Weights of a small rotation predictor: batches of 256.
Rows from block 6, named by matrix and row number. Rows with one number belong to one channel. Each number is 50 + 10 x the weight over its row's rms, rounded and kept within 0 to 99. All counts start at 0. After the name is the row's rms in percent of the matrix's.
# convs0: expand pointwise conv (model.blocks.6.convs.0.weight, 768x128x1x1), inputs 0-127
# convs1: depthwise 3x3 conv (model.blocks.6.convs.1.weight, 768x1x3x3, trained with AdamW), a 3x3 kernel
# convs2: project pointwise conv (model.blocks.6.convs.2.weight, 128x768x1x1, transposed), outputs 0-127
convs0.75 091:64 41 62 57 35 45 43 65 42 44 46 38 55 61 61 46 39 54 43 37 48 64 49 53 54 62 41 47 46 42 40 71 55 49 39 47 61 47 38 43 55 56 53 50 35 54 70 45 47 64 52 44 46 60 40 63 38 46 51 52 49 58 37 45 47 48 59 45 39 44 62 62 46 22 40 65 43 60 47 45 54 56 51 40 60 49 63 61 56 50 57 59 45 33 55 39 77 41 40 43 52 49 52 45 48 43 47 55 55 52 34 45 25 65 47 53 51 44 41 60 74 66 61 69 72 60 46 60
convs1.75 101:55 68 53 64 63 53 61 57 48
convs2.75 114:57 50 63 42 58 43 62 39 38 31 59 40 65 47 57 62 36 58 56 39 40 41 52 33 35 62 36 42 63 42 64 45 40 54 54 53 42 39 59 61 40 49 42 56 41 50 44 64 36 52 43 55 48 58 61 46 64 46 39 34 41 53 45 57 34 63 51 56 62 62 61 36 40 60 42 59 58 62 67 42 51 62 46 45 61 48 37 54 32 35 47 44 37 40 36 42 59 60 43 41 50 53 36 36 43 58 55 57 56 61 53 38 59 45 38 33 63 50 66 38 39 57 44 58 64 60 62 64
convs0.76 102:50 57 52 30 14 64 48 37 55 57 45 62 58 58 64 45 48 61 49 60 49 55 47 43 50 44 65 42 54 50 39 40 60 51 37 43 48 52 36 42 49 67 44 51 63 44 40 48 50 61 45 52 55 45 45 52 50 56 57 50 55 59 56 68 45 49 41 72 52 53 40 39 66 59 60 38 56 49 43 49 33 81 44 66 42 49 63 42 51 48 50 44 36 47 47 60 54 58 55 51 47 57 59 49 39 39 62 49 45 40 54 28 54 30 62 72 42 55 62 41 67 61 57 48 42 50 31 55
convs1.76 089:59 67 61 45 60 62 55 55 60
convs2.76 090:44 40 52 57 47 59 53 39 28 41 66 51 62 31 55 67 34 55 47 42 49 44 60 50 45 50 39 52 60 49 65 33 38 66 41 37 35 49 55 59 41 37 60 59 66 38 58 43 57 63 41 50 40 49 61 43 69 55 51 61 51 54 42 63 50 35 60 49 68 43 49 45 56 62 43 58 40 54 58 39 50 51 45 39 66 42 43 64 39 36 38 55 34 55 58 53 56 39 33 35 52 60 54 50 57 53 55 49 61 51 46 29 51 59 37 28 48 43 65 69 44 56 49 35 41 42 43 46
convs0.77 104:34 54 52 61 44 60 51 41 43 40 63 34 64 55 49 45 56 57 51 64 30 59 52 68 38 57 56 51 58 47 72 27 51 63 62 41 60 69 44 47 52 50 44 53 68 47 50 57 41 54 44 37 47 50 53 55 49 54 44 68 48 62 57 44 50 49 43 23 45 51 28 55 47 28 34 59 57 50 62 69 36 55 52 55 46 60 52 49 39 46 63 64 53 50 62 57 46 60 37 52 40 31 48 46 58 38 58 53 46 55 51 62 56 50 54 39 59 60 45 38 34 56 35 58 40 70 52 40
convs1.77 098:54 39 35 64 39 36 50 53 48
convs2.77 113:57 49 62 38 57 39 28 66 47 36 52 44 66 66 61 43 53 50 62 57 52 50 38 38 44 64 54 47 56 49 65 63 56 58 81 51 63 40 48 52 42 44 59 65 41 51 51 53 40 48 42 32 46 52 37 42 54 36 50 60 44 55 58 60 50 48 37 57 42 47 43 56 45 48 43 50 52 34 53 54 26 36 42 38 62 52 43 53 40 36 48 55 50 61 39 62 71 58 51 55 45 67 55 63 38 45 51 51 56 54 44 62 26 66 53 39 57 53 51 44 54 51 57 72 37 36 47 62
convs0.78 087:44 36 52 62 39 61 54 76 49 51 52 47 55 66 50 59 52 31 54 35 49 59 46 50 51 61 46 60 46 56 46 60 65 56 62 39 57 53 44 43 61 50 57 54 26 55 74 53 50 59 54 53 39 58 45 49 41 46 42 50 47 58 46 50 60 63 43 27 40 55 55 51 31 37 45 56 56 59 36 64 52 47 35 32 60 60 55 60 54 43 62 46 33 40 58 39 54 64 46 50 47 51 45 39 54 51 64 59 51 56 42 53 31 57 32 43 37 40 59 38 67 62 73 58 67 47 61 56
convs1.78 114:63 61 51 60 72 56 49 51 54
convs2.78 131:64 50 63 44 58 44 60 39 37 36 56 33 58 41 52 57 34 61 61 39 44 38 53 30 42 56 40 41 57 43 64 42 45 52 47 57 44 42 61 65 41 49 35 49 37 42 42 62 47 58 38 53 48 54 58 42 60 40 38 35 46 57 39 53 32 62 62 62 62 62 62 33 41 59 45 63 57 62 63 42 56 64 51 43 64 38 39 58 36 33 46 36 42 37 37 42 55 58 43 40 59 56 38 39 42 57 53 57 57 54 51 38 56 38 41 39 62 47 59 44 37 58 45 52 67 64 60 64
convs0.79 108:43 57 40 58 37 42 45 52 28 61 44 58 43 46 36 46 41 40 44 49 52 72 42 24 62 53 59 41 53 52 46 69 36 60 55 47 51 41 58 47 41 49 65 38 41 50 50 41 43 56 48 52 58 42 40 53 62 44 65 48 52 46 51 56 45 57 61 53 41 44 48 36 52 61 48 39 65 54 29 70 50 57 57 33 41 37 67 57 74 48 50 41 63 63 76 46 50 27 53 57 54 55 69 54 42 47 39 57 51 55 30 62 53 49 36 62 56 56 60 50 51 42 46 43 61 50 51 41
convs1.79 093:50 37 38 57 57 41 61 58 35
convs2.79 092:35 65 50 51 52 40 66 49 44 60 41 54 30 52 52 47 47 52 47 32 29 44 46 49 61 52 51 48 53 46 49 57 42 40 38 34 44 27 65 59 36 45 59 31 71 62 49 47 45 32 50 58 63 51 36 41 49 45 43 51 43 53 56 42 32 53 76 39 45 46 52 52 33 61 55 40 62 33 44 43 67 55 42 43 51 57 49 48 35 59 54 53 50 37 44 47 30 33 54 36 57 56 36 38 58 52 47 51 53 39 37 40 59 51 54 52 57 42 38 56 55 46 52 35 43 43 51 23
convs0.80 114:39 67 45 65 76 53 55 55 60 58 35 48 67 55 46 31 75 58 34 40 60 33 55 38 53 65 42 60 52 30 53 55 48 54 54 67 43 44 41 55 48 37 47 51 48 56 49 44 53 56 46 47 51 47 37 37 65 52 39 55 57 49 62 41 60 60 65 46 49 43 41 55 63 49 52 58 45 66 42 49 64 46 47 55 45 58 56 65 40 49 49 48 54 43 39 46 57 53 52 54 44 52 58 56 40 43 44 55 48 61 84 46 29 38 78 48 44 63 61 36 36 47 44 48 41 50 46 44
convs1.80 109:41 42 47 49 45 27 50 42 38
convs2.80 097:65 45 47 58 60 56 39 52 77 58 52 44 52 58 42 47 31 57 39 56 55 42 61 57 49 64 38 51 57 44 32 57 47 51 72 34 44 66 67 61 34 55 40 52 55 50 49 45 59 58 48 45 56 66 46 54 34 61 47 48 42 45 51 66 46 41 54 52 60 46 49 61 45 58 48 44 64 44 33 68 55 65 57 43 63 75 54 56 48 42 45 51 44 40 68 38 50 52 56 53 43 45 32 44 50 40 57 68 54 29 44 51 44 56 53 40 49 74 55 45 47 35 48 52 66 30 48 38
convs0.81 084:55 62 49 38 31 61 32 61 53 62 61 40 57 46 44 58 62 67 50 58 36 45 45 52 62 61 39 51 53 57 44 63 49 54 46 55 31 58 61 70 41 59 50 60 38 73 52 54 39 36 69 35 57 60 36 44 66 60 52 41 61 50 58 45 52 46 59 61 60 57 62 53 50 50 61 62 47 44 43 50 42 39 53 31 32 43 62 45 32 51 56 30 57 46 62 55 51 50 48 55 43 73 46 54 45 45 62 51 53 61 65 35 53 54 47 68 51 49 32 50 46 54 58 70 61 48 48 43
convs1.81 108:55 50 49 56 56 64 60 62 69
convs2.81 095:56 53 61 54 45 41 74 45 38 41 46 45 61 43 35 58 25 61 53 40 40 47 58 34 44 51 48 54 65 47 45 41 48 56 35 69 36 59 50 47 49 45 40 51 51 27 58 60 45 45 50 49 44 53 67 46 46 35 44 51 55 61 41 41 55 72 42 43 50 40 70 40 61 51 43 65 49 68 71 47 51 55 39 38 55 39 46 51 40 46 52 36 36 41 40 34 67 72 45 49 52 57 48 45 43 52 61 31 58 52 61 47 65 63 43 36 49 48 55 41 41 63 43 57 60 39 56 60
convs0.82 105:47 43 57 55 50 66 49 46 60 75 47 61 55 66 56 39 36 41 48 48 60 59 65 48 58 58 60 55 52 27 48 44 64 67 31 48 52 48 49 58 74 49 40 58 40 45 46 47 71 45 34 54 58 39 57 51 64 47 50 60 40 71 49 40 53 42 62 69 45 39 37 60 53 62 42 38 59 48 46 45 49 71 52 63 43 52 53 43 67 46 58 58 34 59 52 45 43 57 47 55 65 49 66 62 43 30 59 43 55 38 41 36 55 43 55 46 49 52 62 53 46 59 46 32 46 51 34 61
convs1.82 104:66 70 55 53 47 61 56 53 58
convs2.82 093:55 45 63 43 50 40 59 37 45 45 61 23 61 40 57 53 48 58 45 42 42 48 49 29 43 54 44 45 64 39 61 48 38 53 43 50 39 33 65 72 26 33 44 56 42 41 51 51 38 62 58 52 31 51 47 50 71 48 43 50 47 45 47 46 38 59 64 52 47 54 42 31 30 58 41 58 56 56 61 52 50 57 44 41 64 48 43 56 31 38 37 39 46 46 40 56 61 47 55 39 61 50 43 48 57 64 62 51 71 53 53 47 65 66 39 38 50 40 62 48 46 59 44 54 45 56 72 52
convs0.84 095:64 32 42 55 57 54 54 62 60 60 37 56 69 62 50 39 35 47 58 57 58 54 43 53 52 51 59 63 60 68 64 35 68 58 44 48 46 56 40 51 45 59 53 60 37 55 61 73 52 35 68 40 56 40 61 51 52 51 56 68 47 53 32 54 45 60 55 23 43 51 36 38 64 39 51 57 41 50 49 49 44 50 43 41 52 55 47 59 75 35 55 41 49 51 52 45 52 70 38 66 59 46 47 43 61 39 73 55 44 50 46 55 60 54 54 51 34 60 45 47 34 38 56 47 64 43 45 50
convs1.84 097:65 66 61 57 57 53 59 46 40
convs2.84 118:60 50 57 37 49 44 58 37 38 36 60 37 60 43 57 55 36 62 64 42 34 45 50 31 44 52 41 44 53 41 57 37 34 52 50 53 41 33 56 61 45 49 43 52 39 48 45 54 38 56 46 55 48 57 55 37 61 42 41 32 46 56 37 57 38 60 54 60 61 60 56 33 37 60 42 63 59 56 55 45 53 61 45 42 63 34 40 63 30 32 46 43 40 38 40 44 59 57 42 34 51 60 42 36 43 58 58 62 62 56 52 39 46 40 45 36 51 43 69 32 42 61 44 58 71 69 58 54
convs0.85 115:44 42 62 50 35 52 33 46 34 46 45 51 54 44 44 44 51 52 43 57 32 46 51 41 51 30 36 65 37 54 68 52 49 44 69 44 58 49 61 50 65 56 49 62 67 54 60 59 49 31 52 39 30 38 54 60 61 61 60 34 39 61 57 53 48 50 41 56 50 65 30 48 53 49 45 36 47 25 28 50 64 51 32 62 45 56 46 41 56 56 39 28 47 50 43 42 59 35 33 42 53 63 53 50 32 33 54 44 50 46 42 33 52 48 58 38 38 54 55 43 42 54 46 44 56 52 47 47
convs1.85 095:35 50 32 57 44 38 41 49 42
convs2.85 097:49 57 41 50 62 71 50 61 43 50 33 77 41 70 41 53 50 52 54 53 47 65 36 49 60 33 69 54 53 61 63 63 63 50 59 69 69 70 58 55 53 60 35 42 50 43 45 67 77 43 40 58 34 43 50 58 64 40 48 52 39 51 50 47 40 68 52 60 48 48 60 69 56 53 48 48 64 44 29 50 44 55 49 46 43 58 50 41 57 46 50 50 50 48 59 47 41 63 48 68 60 49 40 54 43 47 47 60 36 34 53 58 56 60 58 55 49 56 65 49 43 53 60 40 41 39 46 59
convs0.87 082:49 34 68 48 32 49 37 69 50 61 44 45 52 60 61 38 48 26 39 40 52 59 56 40 40 52 53 52 50 49 37 45 75 55 54 45 61 53 52 43 52 59 51 37 43 53 64 50 56 54 57 61 41 43 55 31 44 38 46 51 61 62 43 50 58 67 47 47 42 62 60 43 36 40 42 46 57 71 53 58 48 56 41 41 59 52 56 69 62 51 64 51 47 39 43 57 51 54 66 47 43 48 47 38 42 43 66 59 40 48 44 58 20 51 38 51 42 38 60 45 69 72 61 51 61 48 35 40
convs1.87 097:60 64 54 57 70 62 49 49 48
convs2.87 111:57 52 64 38 56 50 53 39 39 32 56 41 51 45 54 67 44 60 52 44 34 33 53 34 42 62 39 32 59 43 73 42 41 51 50 58 51 38 64 64 46 42 42 58 41 44 47 55 39 54 39 52 43 59 59 44 58 47 35 32 42 57 47 53 31 62 57 65 57 61 57 45 34 61 40 60 54 56 58 43 58 56 41 34 59 49 37 55 33 34 46 41 35 41 47 39 59 58 38 41 60 54 38 36 45 56 50 55 55 60 53 35 64 43 34 36 61 52 61 36 41 47 42 57 65 55 66 59
convs0.88 096:28 59 47 68 55 51 67 58 57 57 48 49 52 48 52 20 54 45 56 49 51 41 42 33 44 35 40 51 53 42 39 39 40 41 45 61 57 49 65 53 43 57 49 50 44 36 39 60 46 61 58 51 27 49 61 67 38 38 46 45 78 51 48 52 42 54 60 41 54 52 53 49 60 51 68 30 64 57 44 59 52 56 51 70 63 53 50 52 40 37 65 52 52 59 60 42 47 32 37 48 51 52 57 53 34 48 40 43 61 48 52 69 56 48 43 64 45 63 54 45 73 41 43 50 48 45 64 37
convs1.88 096:40 56 49 54 62 64 44 65 64
convs2.88 104:54 64 56 59 60 48 42 41 64 48 46 33 51 59 56 56 37 39 51 59 67 60 49 54 52 39 43 56 48 55 57 42 42 34 43 43 62 51 57 58 37 39 43 65 40 41 55 53 48 73 44 41 57 60 40 48 47 33 49 53 57 40 53 70 54 46 37 45 45 52 46 70 47 38 51 63 56 43 48 55 57 48 54 36 46 48 34 68 59 35 45 41 53 46 32 51 46 44 35 42 46 56 51 68 43 69 05 48 50 50 37 59 51 56 57 58 49 59 59 57 60 36 51 54 38 58 46 40