Weights of a small rotation predictor: trained on Sentinel-2 satellite tiles (TerraMesh), 145000 training examples.
Rows from block 4, named by matrix and row number. Rows with one number belong to one channel. Each number is 128 + 32 x the weight over the matrix's rms, rounded and kept within 0 to 255. All counts start at 0.
# convs0: expand pointwise conv (model.blocks.4.convs.0.weight, 384x64x1x1), inputs 0-63
# convs1: depthwise 3x3 conv, stride 2 (model.blocks.4.convs.1.weight, 384x1x3x3, trained with AdamW), a 3x3 kernel
# convs2: project pointwise conv (model.blocks.4.convs.2.weight, 128x384x1x1, transposed), outputs 0-127
convs0.267 [109 120 160  94  60 147 121 178 126 155 120  89 118 136 141  77 173 120 179 156 137 164 118 125 135 138 124  73 137 138 131 104 112 141 135 150  36 122 192  77 119 116 114 175 129  66 155 153 173 150  98 142  62 130  93 166 149 138 130 115 174  84 138  88]
convs0.268 [ 64 123 130  90 159 174 124 169 179 190 117  73 175 153 193 150 114 144 119  95 102 118 115 183  48 125 115 119 143 116 101 121  99 112 106 102 142 163 133 116 135 103 155 178 139 163 123 101 111 149 137 148 155 185 169 124 121 147 213  87 148 133 177 168]
convs0.269 [ 77 165 118 135 150 129 142 134 160 128 179  77  99 149 122 102 110 124  67 204 139 161 137 173 137 147 120 112 102  74 102 105 114 158  79 139 185  76 152 138 156 151  91 132 149 118 171 104 122 129 160 171 142 192 130 181 171 142 192 124 157 153 149  62]
convs0.270 [147 180 150 143 184 126 126  80 105 139 136 176 118  97 115 147 162  45 139 103 118 135 140 146 107 150 140 147 140 128 109 118 122 146 110 112 124 169  53  73 161 161 166 106 154 171 133  85 175  47  80 122 119 189  81 115 116  83 125 134 122 151 109 110]
convs0.271 [202 120 155 124 178 109 158 150 160 127 167 153 164 140 152 142 161 107 158 116 177 157 118 151 123 108 132 133  80 135 121 169 154 145 164  93  99 113 164 160 150 116 194 130 144 122  90 172 129 112 158 114  92 117 153 130 144 163 123 152 148 108 100 158]
convs0.272 [ 92 188 116 150  79 133  67 150 168  77  65  89 171 107 125 148 142 137 130  95 121 149 114 173  78 105 165 167 140  65 121 222 108 154 116  36 104 128 115 106 163 206 156  99 159 145  97 123 215 174 133 213  82 172  66 194 136 123 118  76 105 155  94 103]
convs0.273 [116 114 146 134 141 103 125 112 146  80  91 140 162 131 112 134 139 144  89  95 133 109  73 118  97 133 180 134 136 141 115 150 163 147 158 109 138 130 118 148 140 126 133 129  83 108 126 152  65 164 122 115 127 186 131 126 118 105 134 167 148 113 137 128]
convs0.274 [182 154 141 168 152 128 159 161 132 106  96 131 134 127 121 190 125 179 109 143 193 124  41 120 174 105 173 132 109 148 107 202 195 106 134 125  96  84 117  99 128 152 121  88 150 121 125 176  85 128 142 137 152 174  57 114 174 112  93 114 107 170 142 134]
convs0.275 [107 132 134 107 124 193 124  93 184 130 120 119 155 114 178 177 138 192 162  75 123 156 129 157 108 136 152 122 181  72 108  69 175 107 146 139 121  97 121 109 119 120 140 146 115 182 131 137 145  73 160 183 142 159 137 165  89 129 127 158 153 143 160  87]
convs0.276 [ 79  50 171 155 115 125 100 175 163 140 147 161 141  87 110 168 160  95 102 117  98 120 148 105 183 120 103 120 124  83 188 138 102  75 110 144  88 115 185 118  83 142  83 107 104 120  61  95 161  86 156 171 175 154 152 138 179  89 100 109 134 108 107 142]
convs0.277 [143 118 166  72 137  75 126 142 126 120 123 140  74 150 120  91 131 194  94 117 102 144  92 101 112 172 105  95 163 160 124 101 171 107 111 142 135  89 141 140  94 134 125 118 157 109  97 141 145 161  61 152 146 115 122 145 102 114 150 107 121 155 135 156]
convs0.278 [129 173 156 120  95 171 133 111 114  80 203 101  72  77 129 100 159 107 107 153  67 134 173 132 142  70 103 152 151 172 115 166  88 147 113  81 169 141 134 163 142 176 116  80 180  97 131 102  87 138  87 178 177 120 126 131  90 204 118 140 183 130 121 122]
convs0.279 [131  96 150  87 160  97  95 137 177  96 120 146 151  98 131 120 148 168  76 107 114 134  86 157 115 146 139 154 113 174  81 181 137 119 123  75 112 116 154 122 157 155 147  98  87 120  99 126 115 129  76 194 137 113 123 117  83 124 158 149 112 159 114 150]
convs0.280 [129 146 137 172  82 135 112 125 159 128 133 179 173 177 130 136 125 187 189 186 100 156 121 115 114 122 129 107 162 137 161  93 112 129 141 146  62 121 157 144 101 129 167 123 123 132  76 140 188 111 131 136 207  82 126 106 118 157 168 159 127 149 111 157]
convs0.281 [154 116 169  83 164 151 109 142 185 125 147 119 105 150 151 132 171 156 152 142 130 117 115  96 125 130 117 111  57 166  79 100 143 128 115 131 142  76 143 133 137 144  87 133 100 127 150 144 135 124 125 120 118 120  94  82 140 162 121 150 143 110 138  94]
convs0.282 [118 140 126 175 162 160  96 163 111 127 105 118 159 120  99  81 187 137  99 153 116 144 174 127  83 107 149 107 121 168 134  80 141  95 153 148 155  59  77 137 134 183 141 129 114 135 135 143 172 159  90 113 135 119 132 144 138 175  98  87 125 116 175 128]
convs1.267 [ 66  94 102 131 119  98 114 103  99]
convs1.268 [155 131 175 168 153  95 163 134 154]
convs1.269 [125 125 148  80  91 178 132 111 176]
convs1.270 [142 133 158 102 155  93  87 103  57]
convs1.271 [143 139 121 120 156 150 179 178 148]
convs1.272 [ 93 132 104  93 139 126  92 207 157]
convs1.273 [119 137 157 165 160 180 162 157 176]
convs1.274 [107 127  87  83 118 120  57 109 154]
convs1.275 [128 124 175 162 140 152 172 136 180]
convs1.276 [103 125 132 112 178 181 121 170 170]
convs1.277 [100 100  83 120 117 114 112 112  88]
convs1.278 [ 61 115 132  86 150 116 151 162 126]
convs1.279 [152 149 129 158 161 152 129 167 198]
convs1.280 [ 96  86 102 101 126 113 109  85  97]
convs1.281 [130 156 128 147 188 178 125 157 176]
convs1.282 [121  83 112  93 111  98 136  90  72]
convs2.267 [119 154  98 114 117 101 131 129 142 124  77 134 114  87 137 153  97 137 163 123 128 114 128 122 124 130 140 126 125 170 128 140 154 112 231 137  96 147 125 198 109 132 135 129 182 115 119 136  79  79 100 177 132 121 125  74 131 175 103 123  83 105 110 184 152 120 115 146 157 109 136 156 138 149 200 153 170  93  81 121 102 119 138 178 157 187  87 148 137 191  99  78 171 116 128 116 155 119 150 124 175 161 101 105 116 135 181 137  98 154 121 132 121  99 182 115 143  85 119 125 108 191 164 125 121 135 156 130]
convs2.268 [149 155 141 144  68 143 103 149  91 126 145 140 164 109 150 120 128 152  50  98 162 139 134 103 119 137 107 121 113 115 115 105 126 128 164 138 145 162 105 157 138  93 152  95 152 143 139 159  80  62 180 160  48 142 144 188  72 159 114 143 155 100 104 142 149 136 140 122  74 175  91 143 146 156 123 133 107  90 138 113 157 131 112 176 123 148  71 120 130 115 106 172  54  91 101 103 134 138 142 141 136 108  23 116 182 135  99 119 102 159 144 110  93 148 145 138  66 156  92 151 119  95  99 129 138  86 175 139]
convs2.269 [174 169 117 177 119 113 136 150 147 131 153 160 150 101 134 120 178 104 171  92 101 139 143 140 152 123 113 137 116 162 141 128 109 126 105 136  99  44 115 137 215  93 133 116 163 106 137 136 190  49 134 129  99  82 186 156 148 162 180 129 165 184 161 106 156 117 110 105 106 168 128 118  93 162 130 123 143 156 109 153 139 159 137 124 102 153 117 102 102 135  98 100 145 111 156 103 151 166  78 164 146 120 140 154 116 148 120 155 176 125 189 155 131 153 127 112 160 122 120 152 140 198 131 117  97 172  75 155]
convs2.270 [134  99 154 140 129 129 149 158  96 134 188  90 104 119 146 124 131 100 196 139 171 170 155 143 133 109 140 148 152 147 136 109 190 150 164 104 126 153 168  77 142 155 139 135 160 114 210 107 133 130  63  95 146 102 186 146 150 126 115 121 175 125 135 142 163 121 130 127 215 130 132 126 191 159 206  90 133 102 113 140 115  69 134 138 143 113  50  86 155  91 128 130 188 165 115 114 153 146 108 170 104 123 136 124 134 139  37 151  82 140 148 146 131 162 128 119 161 179 144 136 116 109 132 203  99 166 111 138]
convs2.271 [115  87 138 156 170 141 102 163 158 137  87 130 154 108 132  89  98 105 156 145  91 103 178 129 157 108 134 137 109 162 108  94 139 118  70 126  75 108 177 126 141  98 103 123 122  65 122 133 114 120 106 102 110 103 144  45  98 115 123 100  93 136 169  86 123 125 147  77 160 158 139 113 106 109 144 130 137 106  93 187 187 154 125 169 135 113 111 156  88  87 184 124 125 119  78 134 135 136 158 100 146 149  97 162 190 161  44  87 162 134 159 154 128 107 141 104 122 109 157 140 110 131 148 115 127 113 162 180]
convs2.272 [134 104 123 101 105 109 114 114 120 105 120 158 184 191  90 145 103 194  73 209 103  66 116 119 162 114 121 126 135 120 149 116 172 138 161 127 109 136 147 122  80 129 159  91 146 105 140 144 136 165 106 169 164  61 154 125 180 143  87  86 119  92 125 149  99 100  70  75  82 177  28 116 163 164 206 118 112 116  47 103 140 138 158 143 107 117 167 164  92  98 172 177 139 167 176 148 139  96 149 106 139 155  95 136 150 110 113  88  74 192 101 110 108  90 132  96 117 123 119 139 106  93  55 119 115  76 180 100]
convs2.273 [111 100 144  92 124 181 124  85 107 172 153 127 111  98  91 127 144 112 140 136 137 203 155 134 164 144 165 106 123 156  92 172 109  87 132 122 122 183 126 119  86 141 104 173  66 112  99 166 173 139 108 176 112 107 180 117 111 144 123 171 147 136 117  77 120 173 146  67 103 117 103 117 110 151 110 153 140 136 126 111 180 118 123 125 132 123 113 141 117  34 127 149  48 139 137 155 135 165 133 194 147 132 102 172  98 145  91 122 144 101 133  92 148 153 119 146  95 126  97 150  90 137 175 138 134 118  80 150]
convs2.274 [140  80  99 105 129 142  83 116 137 105 110 137 160 150  95 170  93 119  86 119 115  77 142 124 103 220 130 183 185 143 102 145 107 130 104 157 116  77 130 109 129  85 156 135 186 119 145 131 135 144 149  81 125 125 109 158 143 134 169 144 125 124 115 163 153 140 108 155 128 177 126 157 160 166 159 110  94 128  99 117 127 106  86 190  92 184 151 141 167 135 149 146 217  94 103  97 143 104 113 148 128 105 159 115 168 177 169  96  79 104 176 103 115 197 166 100 149 142 166 165  97 184 144 119 127 107  99 153]
convs2.275 [174 167 100 100 124 162 108 149 119 143 180 186 155  94 151 151 105 114 156  88 160  64 110 128 132 225 175 156 155 129 129  60 136 119 151 128 163  61  92 130 190 139 117  66 107 104 165 104 160 116 155 101 135 115 154  76  88 169 106 157 132 158 138 132 180 112 170 172  77 123 166 109 156 170 130 129 129 154 151 116  94  88  70 118  95 157 164 151 146 127 147 156 105 134  74 148 107 118  94 144 145  90 104 107 200 101  96  90  71 157 145  72 125  98 135 120  36 151 118 110 121 109  62 143 118 152 138  72]
convs2.276 [157  91 139  99 145 176 104 144 109 148 224  76 150 188 100 150 114 158 102 133 164  68 105 119 174 100 148 104 108 143 115 129  81  95  77 151 110 114  80  94 155 124 124 154 160 108 114 164  71 139  97  97 114 162  69 187 118 132 173 122 117 113 127  93  42 131  81 176 223 128 123 182  95  87 147 114 125 112 158 125 131 134 134 168 134 173 102 198 173  63  11 113 114  58  50 129 121  97 149 139 201 104 112  47 211 136 109 153 164  97 126  85 125 193 139  98  86 128  95 141 120 105 165 169 131 149 110  77]
convs2.277 [116 141 175 185 155  88 170 146 110 134  71 132 151 142 172 136 111 160 112 134  70 162 109 116 191 141 109 176 121 137 207 152 118 138 160 133 130 135 173 103  79 139  87 156 120 139 156 152 142 132 120 165 108 115 134 159 140 108 176 136 165 102  80 140 127 134 133 104 107  92 134 130 105  54 132 146 125 137 119 141 100 151 121 101 138 142 132  79 131  78 115  93 108 135  87 134  87  97 136 158 180 176 134 134 126 113 126 136 150 112  97 136 121  98 113 181  71 131 153 133 150 133 104 157 134 164  77 141]
convs2.278 [117 113 100 185 115 139 149 131 140  84 193 166 127  72 162 149  81 157 107 165 112 162 103 104 166 147  79 139  84 101 122 128 101 111  77  99 164 117  96 139 104  81 128 126 105 148 116 107 130 156 195 108 152 106 123 117 101 178 119 116  72 143 149 152 133 139 146 119  90  96 149 143 145 150  79 170 152  98 142  95  92 158 137  85 133 132 144 159 116 133 110 139 133 115 104 104  53 115  32 149 123 124 197 185  98  97  64 102 120 150 170 127 117 120  93 164 109 172 127  60 145  80  84 149 148 169  80 162]
convs2.279 [ 85 112 144 166  92 168  64 172 158 155  94  96 149 172  92 127  67  65 138 174  77 143 178 159 147 224 142 141 153 139 151 143 116 118 135 162  42 120 133 117 139 183 143 167 137 141  98 185 166  97 172  54 140 170 119 115 154 120  80 128 194 152 124 113 149 141  90 108 112 141 124 138 150  97  61 162  91 125  49 113 176 120 131  59 101 134 131 118  86  83 111 166 164 115 104 176 185 132  92 164  95 159  76 100 125  68 132 111 147  61 166 121 112 129 102 170 102 148 101 154 119 135 110 163 133 118  79  93]
convs2.280 [130 148 102 175 155  48 101 121 135 140 155 184 139 129 116 190 140 149 169 173 154 142 132 142 150 141 108 127 142 157  70 183 138 117 106 112  80 154 184  96 133 113 114 132 145 144  91 100 140 110 143 106 199 140 142  49 151 118  87 113 156 161 179  99 132 127 189 143 172 160 118 151 182 133 109 151 144 127 136 130 136 155  92 132 113 139 139 130 149 177 108 114  97 126 154 132 131 113 104 106 105 160 124 140  87 114  94 124 159 155 190  88  96 147  92 112 129  84 127 103 124 125 140 158 139 118  66 161]
convs2.281 [120 118 138 151 123 101 147 122 125 135 110 121 139 126  94  96 106 123  26  73 114  40 112 118 121 102 110 122 176 117 108 149 128 127  90 158  43 148 162 204  86 149  65 113  84 123 109 162 117  65 158 159 113 131  90  98 165 146 149 125 128  68 101 117 102  96  91 111  84 176 142 135 164 144 123 165 147 153 109  99 146 175 200 114 101 131 137  96 114 129 139  98 101 170 146 120 142 167  98 185 177 151 183 146 153 143 126 150 142 135 110 131 159 128  94 166  88 171 149 153 114 104 120  98 169 172 109  78]
convs2.282 [147 139 120 126 140  98 112 108 120 166 132 116 117  86 163 108 149 117 158 157 154 199 112 138 127 156 150 131 123 133 117  92 164 133 180 156 138 108 114 123  98 137 115 157 142 137 128 168 104 121 157 119 108 138 122 128 139 113 139 108 144 164  93 175 132 124 148 145 123 120 132 152 151 182  80  90 125 193 141 147 152 176 133  83 192 121  98 173  89  85 114 102  97 119 100 168 137  99 145 158 105 136 120  96 140 127 108 157 143  70  89 126 114 137 165 156 147  41  95 161 154 131 183 143 118 123 108 192]